python train.py --dataset="photos with spoken descriptions (Open Images, Localized Narratives)" --hidden_act="relu" --mlp_ratio=4 --projector_out=256 --projector_hidden_layers=1
Rows from block 3 of a small self-supervised image encoder, named by matrix and row number. Rows with one number within an expert belong to one neuron, the router's apart. Each number is 128 + 32 x the weight over its row's rms, rounded and kept within 0 to 255. All counts start at 0. Numbers have three digits each.
Before each expert's rows are labels from the 100 images, of 14976, where the router gives the expert most weight on average: "colour at peak" is the nearest of a few named colours to the mean colour under the peak. Only what is clearly more common there than usual is listed. The data: photos with spoken descriptions (Open Images, Localized Narratives). In brackets: how many of the 100.
# router: router (model.blocks.3.mlp.router.weight, 4x192), inputs 0-47
# up: expert up (model.blocks.3.mlp.up, 4x192x192), inputs 0-47
# down: expert down (model.blocks.3.mlp.down, 4x192x192, transposed), outputs 0-47

# expert 3
colour at peak: white (39); pink (31)
router.3:109143154174131106121104142178139117134161114138093145155162192130143161043145125073121153121168152101084124111131141125067121078193150127115142
up.10:134138136116161104096089122130109118127139135113148133166142100141088091178121070115147142140118157129135145106123113159086123159129098135110148
down.10:127070102129173151126176191079134137112123096158093139119114144108160098064121110160137122108136163119105168084167146105136113144120096132121121
up.11:181070149181151132144161100081105150172137111122146146075151089147079143169160106147107165149089146161145153166113117170195168114071148097147146
down.11:130154164116166090132132138162121106087157173167120167109127154171135090106091106150122151154151119110134091161090083196080161132152121156091162
up.12:136070207136089165151128112069166186138170165107114128111133132145199126104157149098127110141198071135108101164151109125109176139134154124119187
down.12:118155148135096121200111125107096148125141075064117087154159145168110158132126118155122128166137145130130157165109066083150080154133105073134127
up.13:187085136141103151128165165141096115127080174150152125157207139139145137102170142093158151098107087123122093104136132124136126132095099150161130
down.13:106147102087080129119134062152102145190141146155163123118152119137115159196091055135148161108084131128161122081153139126203114113155163138150131
up.14:119148185124148106094164160133139079177106111145092158153060119135167072117142155141137176119181121094173141169117119127137176121137154167122116
down.14:140088116089093124154129185126090140093127114099041115196151164188125149150111121099180116101173134154086174131137151141090075090150074109140162
up.15:130087149110122093139122152102120125096124121118144146143106160170193108081197150136149066096119049141107108094148135091092149115130090135080136
down.15:171089177132162128128088148170178110123107131090084177109162139134202183163168105153101124115181138160129117179084180186191140129085063122143170
up.16:133113149133119080187112149125139144142121143177121099172125177231134142098169125095168032115125138135046100140150136122078139158119087072088075
down.16:118077122086151183161096118102086160204103142114137132113090132180170126156177141123124111117139072140117085148149205128146111128161103079104151
up.17:191085188128132081172143107098130133156111190103104100117106145172151133106155147131126082117206040153090123151169111068105162162193144094161113
down.17:126157108083121136139108120134113149110086122085079140087137122165128137185124105135107103120113125137111099179110125122170117155102111100150109
up.18:066127094180088136122137120137127141124114111060078119015157106118113140190098152164119128106122155165147140112186119113189124107122111124191084
down.18:156158103090157129113110142143075123138164146100120078169106101214144097135125134129102093106101147170175154115073163106114091162165115130082075
up.19:111159174124140104118113079134158079114059095174166159179098143155169132121102103142140175100145100069094177157129117216165117149098118111122119
down.19:150102183134154141172081182204139136113125148100093106166158105061106166133139153131130176140101117182121077106138145138123153098132100156112161
up.20:166152131179198132124134089145149146145139131105153090135141077113193140138165051115082159100100152159154108109121109151171178135094129093094123
down.20:145179135079098084177050140171147130021128135105137146135103145158100106121113176138133184172084161101083076156121129155085135078132175135103140
up.21:106118118129162037119127157106144171102100105089125144171095087144118121118122214171105135124149117116178126110109089150082163154113171128130146
down.21:134154114087087148121117157131105079069143144154196087108089150163043132125118134126158110063092181116109139101137115142165095154107148138102105
up.22:124148139088083123154139148128063165132126223135150135189114090181110137127111193020078164090172086134142131137158117155103162161158166098132150
down.22:117093174072075200188143144115121095137103103124166128125091162156159110147111140119065133067130104083115128149139170165160127134079121171114192
up.23:104081147116218194132126147147127144102133095114144171175148141178146131131094085190127209136073124153137168120154113173172165156124077108090138
down.23:130119125119125084092118150116136167109143104170111101092150106094127110140122106127143167106138133154082188174143189166078085163093143158134134
up.24:137134139106088152170095124150129109147202093181142076171131100167180119157133075099085120060133144139150126072140130136119129101061164154072045
down.24:077103170127141213156058111114119192101094223074102128142083077126184121150162115151109160094102085099179064169105181149148105157129129164083189
up.25:126125126106161073117136143162134105126163089135059119135105127097098123162105172081181204141090106126139133077084117114099158123207136119118103
down.25:164155114118185207134101066120106094121126146129104207153161113139146106165061061189112111150158103125078115183122072220084143109140102155100162
up.26:171108214137113062123113105058157122122088171144097166102117110086164106117135181128125134117179077099109110173071097090114196099158136170120170
down.26:125162145143110124139121129139118102081149137070134131130162131124107149123171078146057106134150150131093108136107083116150122156105095120163129
up.27:075075103139085109115227123182118137112143115080085130170136205100112148150101078092125142125156125092149160110125103113174148194161090166161119
down.27:141078085119140131161143148157064172106168107149138157177164152066100126138121127140146142186088151175097175081119176153094094131122128169108142
up.28:141157136103104084091086169109106133194143215088122058140163123094129104160096128118146101148128185125103170103142125096093113129155136090133187
down.28:118067132099185123151195156083130106127119082133111166135095138133186124084095158161109126144156164154130150097141134133174173134083141174110119

# expert 1
colour at peak: brown (73)
router.1:146188090126114143152164119168032132106095100164179104184143144155071132211104093120125116112102146148182179117173103112151100177091078092182067
up.10:153137135138096086094090103164170125149131153141090178038159157158109163165089142174133152179154133128066132165160129140179191151141112139144136
down.10:153167105163094048110117110114137103157114109074136083119112087197130107141187108150090078082132149173138131078116132078119114149170152092133097
up.11:136104156168131122183110133145204163156150126075148101131134148186128176155178129115086151096141120098136077164146100091153177172170118106146160
down.11:117178159126173056119167098094106117162102132147103140124117078086098080143102082093156096137184100113129142144138143153111099137121187135123145
up.12:108114132148095074179116135157140079165100116168120099140119088137119163092132155103164142117083126131104140060156129131110121142161114072143121
down.12:074111064102065082117131138062172094107085138150086149104107090059149113126119101134131138123094124151127141095098149154113108084143168118115168
up.13:115109147151079120173121118117149076117107123159146178165128122138132191146139142116148208105104086100145115090117080130132171158136087149085135
down.13:101144092089131101112156133122125160117086168182125134120160148059222155114154076073152122108110161126154165107157107157133119124121079117122141
up.14:106136156137158109095130095079127129165126154155159178108099112147111122170084124143086144144141153140078140145129060222173175145114235157151128
down.14:143056126172078118142154102057178105103083123157057110093101117103188105091109095137114130092149133059039144136102102161119107113130090120084164
up.15:100121147120127139110211180128120119202178176053043108122108125177121139145151144116096184115147091160166103074163124119173124153165177124132096
down.15:175111146189141096097090129199069101084132172154147148143163138076105142139153102145085159151099130159135160077064099147106144117129108126109091
up.16:119113157124132148125131193141106142066096120101077142135113143098159148039169166135123172095166174159159136096145150123110139104096151115123098
down.16:094174112128099114166132072191158129165114113137138105151133151163149157141186098128113135063109107095156154095131119112169088138208092138167136
up.17:142128137127071109124137148107121100152134117165137086141127160136201089152155112136164138150142093114070136163130107066128145123130100160086099
down.17:122136099116134108119198103079140075123077109146120105142130170102132056142127108146104082127186164108072131160176132127117132144124157126122180
up.18:139075137151128142161209106123120136155175210104125106145095145184148136139144085121107133118141037145132094092157136111146141164163128126132087
down.18:092151102098089122149170068185139182126173164124057111086115131076139107137107110164073140169123188166143159111124116118162146134114162157109108
up.19:131041140177167198136213146079093148200150154150095177132171120110179087157123127144141136159143090205068158135132088114139155149139114130099160
down.19:120191136148210094111105148138157134121107058171132134110129081102130065101144134096105110148144124089176094196146154136081093161141106128186160
up.20:171121141105116111190086180164144136123153110128115092179115176160097122056116169100182155158112150106079098155097089108099139121178171132128137
down.20:103117173124067195111120155173146148099155145092073117132132210058190075096148126105122168181115102122155130147081084120169153125140157183110140
up.21:080113106163142111090151166148102137080111160132141100150095148119131134113152078090161106158153145104105109073142131100076136138153125099153143
down.21:083135118085130148152125094113147169114094177074121091139124109093108125099091214174128144134148133138146143099149125139100095157063148126140114
up.22:095163122127143047116159140120080119198113124113091057141117136119093103152106126117164099129112115170125141085119093136148119106132125114165050
down.22:069075094153133152164087142127176106117142098049148175144156133083125089163122159158105177190106137097103136159140163068139147169136096129128155
up.23:143124132181141137134123146127111099155083172165128126173131161159158096121118092121148139107148083094104152115099103121049132132125113129108095
down.23:141178083080156124076117148074120199114112203093161117136104160123147109103101111149127115121177136096084103177152150130076079059135203089166141
up.24:147110162142154127165139099103154115134116109088132115134121125159187126108153098091136094175137123099104149132134099159147197077145167129163194
down.24:094086144119092146181088148107200110113128090097062142099129139167181081105147142172181136181154104138133088146114139077107086126157160134095182
up.25:158113159158178204154142155145102140074139093078106129157136151127228146047124139097115145124166139138167184134141130193079133083141159126109202
down.25:140117178168085100145149084175190126158104140151149156129194126136107160136171117137144147077132072112162096075137130118128114222150067153120126
up.26:176107137117077116177122134128156115137146160091138105169144141128125129139126092148116143120126142094121165097054122130128135141118148169100132
down.26:132106150108023138118124163106146157102109147169068170098128163075168099073139098126157119147123142102141113134099087126126142140107172150063157
up.27:155092148156208139169148114149141156159150098075113205149121144155136193108126138124112157156147126169153119086169090178146132119097071106132115
down.27:140160097086174126149149142122142122086087129155169185107130138067133105082136083168101085140206161153141101181189151202114101178032127121150175
up.28:155133133154131068131144127144100140133104210144155181179162075086195114078151087118082084152211112154140099157158118187073148109141151145167169
down.28:136116135154074126109144148122125085110111119129130167087119104178112103150076152138138163103112158113111102107069104082151148204117159166034098

# expert 0
colour at peak: black (81)
router.0:087154117098092105152115086106170169156189142091095107088051093135117161151143155146095079160159111132156103164091113138134178128150136141080144
up.10:104167125107161093163110178123098100099098150201172146179096150162090079138086149148118114104054104158107168128127119136161112165112133178112109
down.10:123119083098078157059137151137153116121161112166073095058114118096134142182119166135115135155122183101122178130085013105079144137135106125064157
up.11:087114145147186176172148178102156143109116134155149074113090162165127098170179115116152136136068100138098110138124103083131166199137071152115109
down.11:129104151144087210123056138192182112083184108122089194133127146101119133151158145170127149176076136143128160185071089131169139089142151149089174
up.12:099123153141147109136151160126067102140112111128130143116125115116099114148122115121156161140130137119128169066139121108125135160139111090150090
down.12:157076133155121178146140154174139165164127169122134071151165141137129136118204101117105123115137146091152063118183190049121104148114082117145180
up.13:158119151159055126093124127111123101149134154159056143109160136138130080124158086160159141126136082074060151201139110100126072133144153127123100
down.13:142136133121105084122154123137147092068063142192198157088120121121120142090101174129134127133082125105109099135100088200156128127131116128118160
up.14:100078147115139109113142131173103148144169120139080153168147143116118128148103078123105142148141151160123131064167083171159172176123137136140115
down.14:125124134115103161095135153161102123084123162131119114116092143083152147177108109111149134172109131208086210102093142093157121106129157197125077
up.15:164124156179151132164126161104210121123136138160164113129119179133192142077169157131114117084164158092058140143112123139111131120103126098131153
down.15:124115190157176216110067117175130149139168114112131141163094102109110178136123136122131163174080110161234104137077151079152124152136141089135127
up.16:046134148114164140137089143138174131143140129130058127135088068138100094130148155151139104193144125084128141148183068136103139114125117165100166
down.16:187145100173119116096121119149141151169094101134160065063127141130102134128087192111167135117099140116162137104090100151145125120139170144118054
up.17:161145145152086101201159156110105143124149141147118167129085144133125192123160137081071080089154091112139177149124100160125089120178133076184098
down.17:129077169102132129107138170089150177153089122169134123124177116127168076027124113135192127100138150135130129127150197136167111168114143095118152
up.18:105103157127123229086189112112130130132127122148090171083163140114144099097189134132156138111182136096018128152191096123140154111120110142078082
down.18:157154064097124102149122091139115151116168135116095169135105149125101118089044145160156138137088145120133129126136124148179153095146165139105108
up.19:103025143136157169171155104093135126141128176121142135210133134083113129101118173097057140140122094177111111114137097162104111213109131107073229
down.19:098140084095178192146100174106085102075148165137108051185094126161142145157112165101145073129131152125086202155113132119106092148157122143141074
up.20:230121153115116153142159108128141153154189166145106121086111126176145093165099097148148114138195114170099126147165128152150221120109154162178135
down.20:139112144146145139065152131148081190113139162095129102135112136093140146114127091078119107108146151158150143123155175095154086115105121128189153
up.21:132144103133127085116147120093097150102117163119145151145132146122167068163129139027153161085090153112092135067115106145113155130081172128109114
down.21:133156013117159028152093148107094089127124142123164114124115140157066110150099162169064100108106092102126181151083113106116095144199117135114087
up.22:191123143117151095113166155112061105084100153145129200142138105071110054096096130090167144159139138123085174125154118197171092092099167091183146
down.22:111088102094135156126137118086085083110090115146125078150119106126223119154155169144101154142130111090138132138080098119135132114157069206054172
up.23:101088134152139100128150114061123113134163091105095138125106161173105132158141101076205104154114145162035152074168098166150144079134140104157167
down.23:146176090151068086106187166121139134121139116157088184120170184171108079192116115137108134141122144120102149117109034153139118093111086197143117
up.24:146109140137151126140143107205076136096119148138115131097165152121112143120097148100159147179141148183078154141133011199158165094138134124160113
down.24:091124129111113132120127114135112133109117137087090104101103137073193135137110157166107124161179104084128094176056088157145117088124091174083175
up.25:165087128135156138074151107158124099086088117121106209119161135131175102102129134128168158116135147127060110154145105160162163072109118134145160
down.25:090108113093108100136107107110134127081083126113158132137110114099215113085128148169104145122124107080154140144065092188131152124180108152075149
up.26:165125145165088103196110112117177140165169167113102108144082117110144144180167151145094100131129074121162121097150133115145122190137078151128134
down.26:135139127157189147122093128141087198123117148159115074142134088086119073105168129130176084144101133127185117121132180109089035142084108124135117
up.27:179077156117135181125104097083113104198181169086096070209111132163153134088107117129081122111165048179139100095108098118067170097187089143064143
down.27:062184111057100134128124096132121109089061094145130143091107109170079135123137090118134109075142104073095091142153132155110130102142152087113137
up.28:097136126166097133083150147107130126148156112113183045117089174153138145173098061143038116126101077134124115054147111101113143215171149110136118
down.28:151137058129115106173132134139099085121079161167161155177191180111082091109137153129160101113098166084059191181125130116063087151126066134099158