A small self-supervised image encoder, trained from scratch: norm rmsnorm.
Rows from block 3 of a small self-supervised image encoder, named by matrix and row number. Rows with one number within an expert belong to one neuron, the router's apart. Each number is 50 + 12 x the weight over its row's rms, rounded and kept within 0 to 99. All counts start at 0.
Before each expert's rows are labels from the 100 images, of 14976, where the router gives the expert most weight on average: "colour at peak" is the nearest of a few named colours to the mean colour under the peak. Only what is clearly more common there than usual is listed. The data: photos with spoken descriptions (Open Images, Localized Narratives). In brackets: how many of the 100.
# router: router (model.blocks.3.mlp.router.weight, 4x192), inputs 0-47
# up: expert up (model.blocks.3.mlp.up, 4x192x192), inputs 0-47
# down: expert down (model.blocks.3.mlp.down, 4x192x192, transposed), outputs 0-47

# expert 3
colour at peak: white (39); pink (31)
router.3:43 56 60 67 51 42 47 41 55 69 54 46 52 62 45 54 37 56 60 63 74 51 56 62 18 56 49 29 47 59 47 65 59 40 34 49 44 51 55 49 27 47 31 74 58 50 45 55
up.0:49 41 60 40 41 56 92 61 39 47 40 76 58 57 56 53 45 56 59 44 43 61 49 53 47 55 68 32 26 47 43 53 22 57 67 33 36 52 33 60 39 47 36 60 40 38 62 61
down.0:62 26 73 50 22 40 44 60 48 46 62 47 50 39 47 39 50 53 51 72 40 56 53 66 52 57 59 38 38 72 35 51 55 55 41 58 44 45 53 59 61 73 64 43 53 48 39 61
up.1:39 65 44 57 54 43 47 38 38 47 48 60 70 48 31 53 49 40 34 55 53 43 46 49 51 50 42 38 52 49 58 39 67 37 31 69 58 59 53 43 46 52 31 73 58 49 42 51
down.1:65 39 56 45 76 48 44 67 62 22 51 47 68 57 48 42 44 36 45 49 58 41 45 41 51 38 64 71 53 31 82 53 66 73 54 51 28 60 53 29 51 49 61 23 47 66 57 42
up.2:54 29 42 44 35 49 46 69 59 57 51 51 40 66 72 32 24 43 58 34 48 46 37 42 71 48 50 39 44 60 36 60 44 34 53 36 32 36 53 36 40 45 77 67 58 75 52 63
down.2:20 65 33 48 59 48 59 58 31 74 45 39 32 45 46 53 71 61 54 51 63 39 45 42 57 38 50 56 46 58 76 38 66 48 60 44 43 45 44 80 58 57 60 25 70 63 49 61
up.3:44 80 53 56 35 31 38 56 49 87 48 62 35 42 50 57 72 37 42 53 58 49 62 52 39 49 31 29 42 54 62 68 50 40 43 56 72 43 39 59 54 73 53 55 65 41 57 50
down.3:33 64 54 22 55 57 66 24 59 54 42 51 44 60 60 36 37 24 48 36 43 47 53 37 62 62 51 45 48 51 61 59 57 65 65 33 55 73 64 49 62 52 42 49 83 41 38 46
up.4:35 57 53 48 41 36 57 53 66 55 60 53 27 31 47 53 52 59 52 64 53 46 50 42 49 59 58 70 30 68 38 54 55 49 85 51 28 53 49 52 69 44 68 45 54 61 64 58
down.4:58 67 51 31 52 56 32 53 39 62 52 44 63 56 58 56 56 56 39 64 59 46 50 58 60 40 54 41 72 56 43 48 59 63 56 68 49 63 30 50 75 52 38 54 54 48 69 22
up.5:45 38 59 56 33 47 39 54 79 56 50 30 65 39 47 65 52 47 50 54 33 33 56 48 42 63 67 27 70 49 63 58 46 41 47 55 33 53 48 39 43 41 61 38 37 63 69 50
down.5:39 43 36 44 36 43 60 58 52 51 42 47 68 41 38 59 65 41 46 46 53 69 67 44 79 62 48 51 50 48 43 44 41 44 49 61 48 55 61 44 41 34 63 69 33 59 45 75
up.6:69 63 41 33 50 41 44 38 65 38 39 48 55 37 41 56 46 41 35 55 46 67 39 19 59 39 61 44 48 43 54 30 60 57 37 55 48 40 47 35 34 44 21 38 51 54 53 55
down.6:43 57 38 61 75 51 63 52 55 48 33 47 55 49 43 42 66 44 59 51 51 38 29 44 56 43 54 67 42 41 67 47 58 36 69 68 39 48 49 54 42 29 51 41 41 48 54 44
up.7:51 62 51 61 71 23 26 45 52 45 66 50 52 55 50 44 48 41 43 32 37 36 51 40 41 38 44 58 45 47 59 45 62 54 49 51 38 60 39 48 59 66 53 36 74 50 69 63
down.7:37 56 40 53 60 60 67 14 42 56 46 40 35 59 37 57 48 61 75 37 43 27 70 78 69 40 51 47 37 46 59 41 50 52 56 53 54 45 31 64 53 60 41 52 54 48 45 48
up.8:46 56 56 54 46 53 52 28 50 68 71 45 38 46 35 61 43 45 47 54 44 42 47 44 42 33 50 47 71 54 49 41 52 42 63 19 63 53 55 55 53 41 53 52 65 38 47 42
down.8:61 43 53 64 58 59 43 50 66 49 39 53 50 53 55 69 61 53 35 54 42 46 50 23 45 65 40 56 32 27 52 35 43 58 58 60 41 47 56 42 37 33 56 53 22 64 46 54
up.9:35 58 54 52 44 59 41 57 61 58 39 52 56 44 51 50 42 52 56 57 75 42 67 50 51 54 49 46 46 55 83 51 42 36 69 57 40 47 39 52 42 47 56 65 32 67 59 72
down.9:60 68 30 52 53 51 51 66 48 65 45 52 61 69 49 51 51 49 48 45 68 27 33 55 57 38 48 66 46 49 60 37 53 55 46 54 30 42 53 34 60 45 40 52 63 72 62 26

# expert 0
colour at peak: black (81)
router.0:35 60 46 39 36 41 59 45 34 42 66 65 60 73 55 36 38 42 35 21 37 53 46 63 59 56 60 57 38 32 62 62 44 51 60 41 63 36 44 54 52 69 50 58 53 55 32 56
up.0:66 27 52 50 59 65 46 67 56 37 36 61 69 51 61 46 60 47 72 43 53 71 77 49 52 54 53 54 37 43 74 47 33 69 34 73 47 47 37 44 41 67 80 43 35 56 51 45
down.0:53 63 65 50 37 51 54 50 37 69 47 38 57 51 64 52 49 53 48 58 54 34 24 47 54 43 60 53 41 44 51 38 55 57 50 32 51 44 42 58 37 40 40 57 51 55 24 65
up.1:91 57 60 56 27 20 43 43 60 49 47 30 45 49 78 60 49 52 41 63 41 46 31 30 55 58 52 71 51 48 43 68 36 49 35 37 74 46 56 40 33 58 43 42 45 53 40 58
down.1:42 55 46 67 51 61 47 57 43 55 57 68 32 44 67 76 63 55 36 76 36 09 52 39 44 62 33 41 51 35 50 26 35 39 46 41 54 46 60 51 35 33 62 42 37 55 57 65
up.2:37 41 56 53 54 45 76 63 47 65 58 46 48 38 46 46 33 50 39 49 46 72 54 45 55 61 51 04 61 37 47 53 55 70 55 46 26 54 50 47 56 49 65 36 23 26 64 43
down.2:55 52 29 49 66 53 53 41 61 50 53 51 42 53 46 43 76 28 41 37 54 50 38 45 40 39 66 47 38 42 50 42 68 59 41 47 54 54 66 36 72 31 50 61 35 24 90 56
up.3:40 39 65 64 45 72 75 55 59 63 59 62 55 65 64 52 33 44 58 52 51 39 58 56 25 70 62 58 55 40 56 44 42 42 50 38 48 48 36 43 48 50 94 43 07 41 36 50
down.3:48 54 85 58 78 66 54 33 46 40 48 73 67 52 55 38 52 44 44 44 50 41 62 38 56 46 55 60 50 54 77 52 44 48 67 36 36 52 59 41 64 43 54 44 70 46 49 42
up.4:18 53 57 56 62 47 49 62 56 53 34 32 65 40 39 57 36 42 48 53 46 58 39 44 54 48 57 14 65 52 60 44 48 61 47 40 28 41 29 51 38 53 62 51 54 42 57 45
down.4:54 37 38 32 56 61 46 42 50 65 44 45 58 44 35 28 51 39 69 44 48 40 42 69 62 51 82 54 58 57 44 37 52 47 70 62 33 53 67 35 61 52 35 55 45 56 50 36
up.5:37 59 52 62 44 53 20 51 58 50 58 52 44 52 52 66 50 48 44 40 39 63 40 45 57 50 48 39 32 53 51 64 54 57 40 34 38 46 36 38 41 58 63 37 56 63 51 41
down.5:57 58 51 36 53 61 52 47 32 59 39 67 73 46 49 59 56 60 74 70 52 52 51 68 55 44 49 35 75 65 30 54 45 56 49 47 42 71 54 46 45 47 30 65 32 29 48 55
up.6:36 40 59 56 44 43 28 27 39 66 50 34 61 27 48 45 54 40 66 75 37 47 59 61 56 52 50 39 51 71 51 42 57 59 60 47 28 38 46 49 58 48 51 39 58 66 54 54
down.6:28 39 47 45 55 68 65 56 61 24 65 36 42 40 29 58 56 39 51 47 38 48 67 34 39 64 60 64 59 50 55 61 44 38 58 48 29 51 65 46 28 63 68 53 69 53 46 62
up.7:53 48 44 52 48 51 52 62 40 67 43 48 49 54 55 48 48 74 65 53 50 37 71 71 27 44 56 48 59 57 68 56 41 67 57 73 56 50 41 83 59 75 26 60 53 29 48 49
down.7:60 67 42 56 67 51 64 47 41 71 39 54 43 50 46 53 57 45 71 51 65 45 41 59 64 29 42 47 54 54 37 49 48 52 58 45 34 61 28 55 62 40 36 52 27 47 55 36
up.8:29 49 51 47 23 39 63 60 51 56 27 44 52 56 48 44 35 53 66 48 40 48 34 45 41 46 44 50 52 61 52 55 30 59 68 68 26 41 56 45 56 55 56 58 44 56 47 40
down.8:49 36 53 39 46 88 55 26 55 50 72 51 41 46 48 56 72 66 60 71 45 43 38 37 49 73 44 56 51 56 46 49 65 41 58 30 59 52 74 20 46 42 62 44 59 43 70 66
up.9:66 26 62 56 41 63 68 44 46 52 56 28 60 48 70 51 54 39 59 62 47 52 58 45 39 76 64 37 46 49 44 47 38 67 54 31 34 51 49 38 31 49 47 48 31 54 37 48
down.9:35 40 58 50 45 53 37 45 55 39 43 48 51 27 45 42 52 34 38 49 29 44 52 38 47 52 46 33 38 40 43 65 29 43 52 39 62 54 78 48 38 42 52 46 46 48 71 60

# expert 1
colour at peak: brown (73)
router.1:57 72 36 49 45 56 59 64 47 65 14 52 42 38 40 64 69 41 71 56 56 60 29 52 81 41 37 47 49 45 44 40 57 58 70 69 46 67 41 44 59 40 68 36 31 37 70 27
up.0:57 43 59 58 68 76 78 51 55 55 52 43 58 60 53 35 39 74 67 31 44 73 50 48 60 48 44 50 40 64 39 52 43 29 56 40 51 52 43 52 43 62 58 53 53 33 48 48
down.0:47 53 57 38 65 40 58 53 50 36 42 43 47 61 31 42 44 56 57 39 56 54 63 60 38 45 44 50 53 52 56 77 47 59 60 64 65 72 54 63 50 63 31 48 63 32 42 54
up.1:73 49 62 54 63 58 53 40 33 48 63 42 47 48 43 41 46 62 78 27 37 58 57 76 47 43 60 41 63 53 40 73 34 46 65 52 47 63 52 65 43 67 46 42 43 29 43 41
down.1:64 74 57 46 53 51 58 49 51 49 46 42 50 51 49 67 45 57 41 49 58 41 49 36 30 45 45 58 51 39 29 63 50 57 42 44 71 75 68 31 52 48 70 44 47 47 42 67
up.2:48 35 63 54 51 49 65 70 39 32 33 30 64 37 81 50 47 66 59 46 66 45 61 43 51 57 68 42 34 60 43 54 27 43 40 48 63 38 40 65 59 72 53 66 68 63 41 46
down.2:51 12 47 70 39 39 46 52 70 46 68 41 46 41 30 58 32 41 38 55 59 53 64 50 42 53 71 57 50 53 50 51 51 60 40 55 31 28 30 39 67 67 64 54 47 47 26 51
up.3:58 51 57 43 33 30 40 34 59 41 61 37 52 44 35 52 56 62 62 47 42 66 54 76 53 51 46 71 57 64 43 70 45 71 58 44 57 45 51 49 50 67 53 37 58 34 37 66
down.3:49 66 40 44 51 58 62 49 40 61 44 71 42 56 73 58 52 42 50 51 46 37 63 41 49 44 29 48 63 41 34 29 75 47 62 49 31 53 49 50 66 44 58 31 39 51 42 48
up.4:48 54 59 59 45 50 56 76 58 61 29 64 67 59 78 52 24 58 69 69 57 56 59 46 42 59 58 31 54 53 60 58 32 59 54 49 56 60 41 48 54 47 62 66 30 36 54 26
down.4:35 59 47 43 15 57 36 57 37 78 48 41 40 60 42 48 64 57 38 46 55 61 51 69 54 64 25 61 50 51 52 56 43 45 52 57 35 38 52 55 64 63 37 54 69 58 53 29
up.5:57 55 52 54 46 57 61 44 59 30 62 39 40 49 36 56 53 62 60 56 37 66 57 54 62 50 50 37 67 64 41 49 51 27 63 40 48 66 56 37 30 57 63 51 38 48 41 44
down.5:44 54 41 42 52 44 51 51 72 42 65 48 40 32 55 49 45 64 46 53 79 37 63 40 29 62 45 47 49 51 37 50 52 62 29 50 40 47 40 55 51 63 31 50 62 57 34 73
up.6:65 45 49 61 80 51 44 57 77 47 58 78 48 54 49 66 23 58 72 63 45 56 63 48 40 40 42 23 70 56 28 40 40 44 57 34 38 42 47 41 40 47 75 76 28 42 42 64
down.6:62 55 36 35 49 40 48 57 47 35 34 25 53 44 56 34 56 67 32 40 60 55 63 48 53 52 52 64 30 51 62 61 34 52 20 52 72 31 33 59 39 57 33 60 64 52 28 63
up.7:17 52 52 53 52 74 61 61 29 53 58 40 48 54 53 63 46 55 58 65 46 43 60 43 60 52 57 40 48 65 68 60 52 55 51 43 63 50 26 66 59 71 58 50 35 69 42 65
down.7:26 37 33 35 56 57 41 63 45 49 49 41 30 38 30 55 51 35 43 43 58 27 58 58 44 44 51 55 47 56 61 70 50 62 65 70 53 46 50 66 34 28 50 43 61 50 47 68
up.8:61 49 49 40 47 44 40 68 26 51 36 50 65 56 56 30 58 70 61 60 61 53 61 40 60 55 38 48 28 49 59 52 41 33 37 68 48 64 42 58 38 68 63 75 52 66 64 56
down.8:58 52 52 45 57 65 43 60 46 45 59 48 55 47 48 42 18 48 49 58 44 47 76 36 65 29 58 70 41 48 62 67 49 76 56 65 59 56 54 45 61 53 72 38 69 68 33 42
up.9:46 43 46 50 56 41 56 49 47 55 59 52 38 50 31 50 69 50 43 28 47 60 64 53 60 56 29 42 49 61 55 56 59 42 32 65 55 47 47 52 39 46 54 38 36 24 41 35
down.9:65 74 36 53 57 48 61 68 40 64 63 60 52 48 51 50 49 57 56 59 60 70 39 60 24 64 53 58 29 25 51 53 59 54 49 44 51 55 34 58 54 52 51 47 44 56 50 59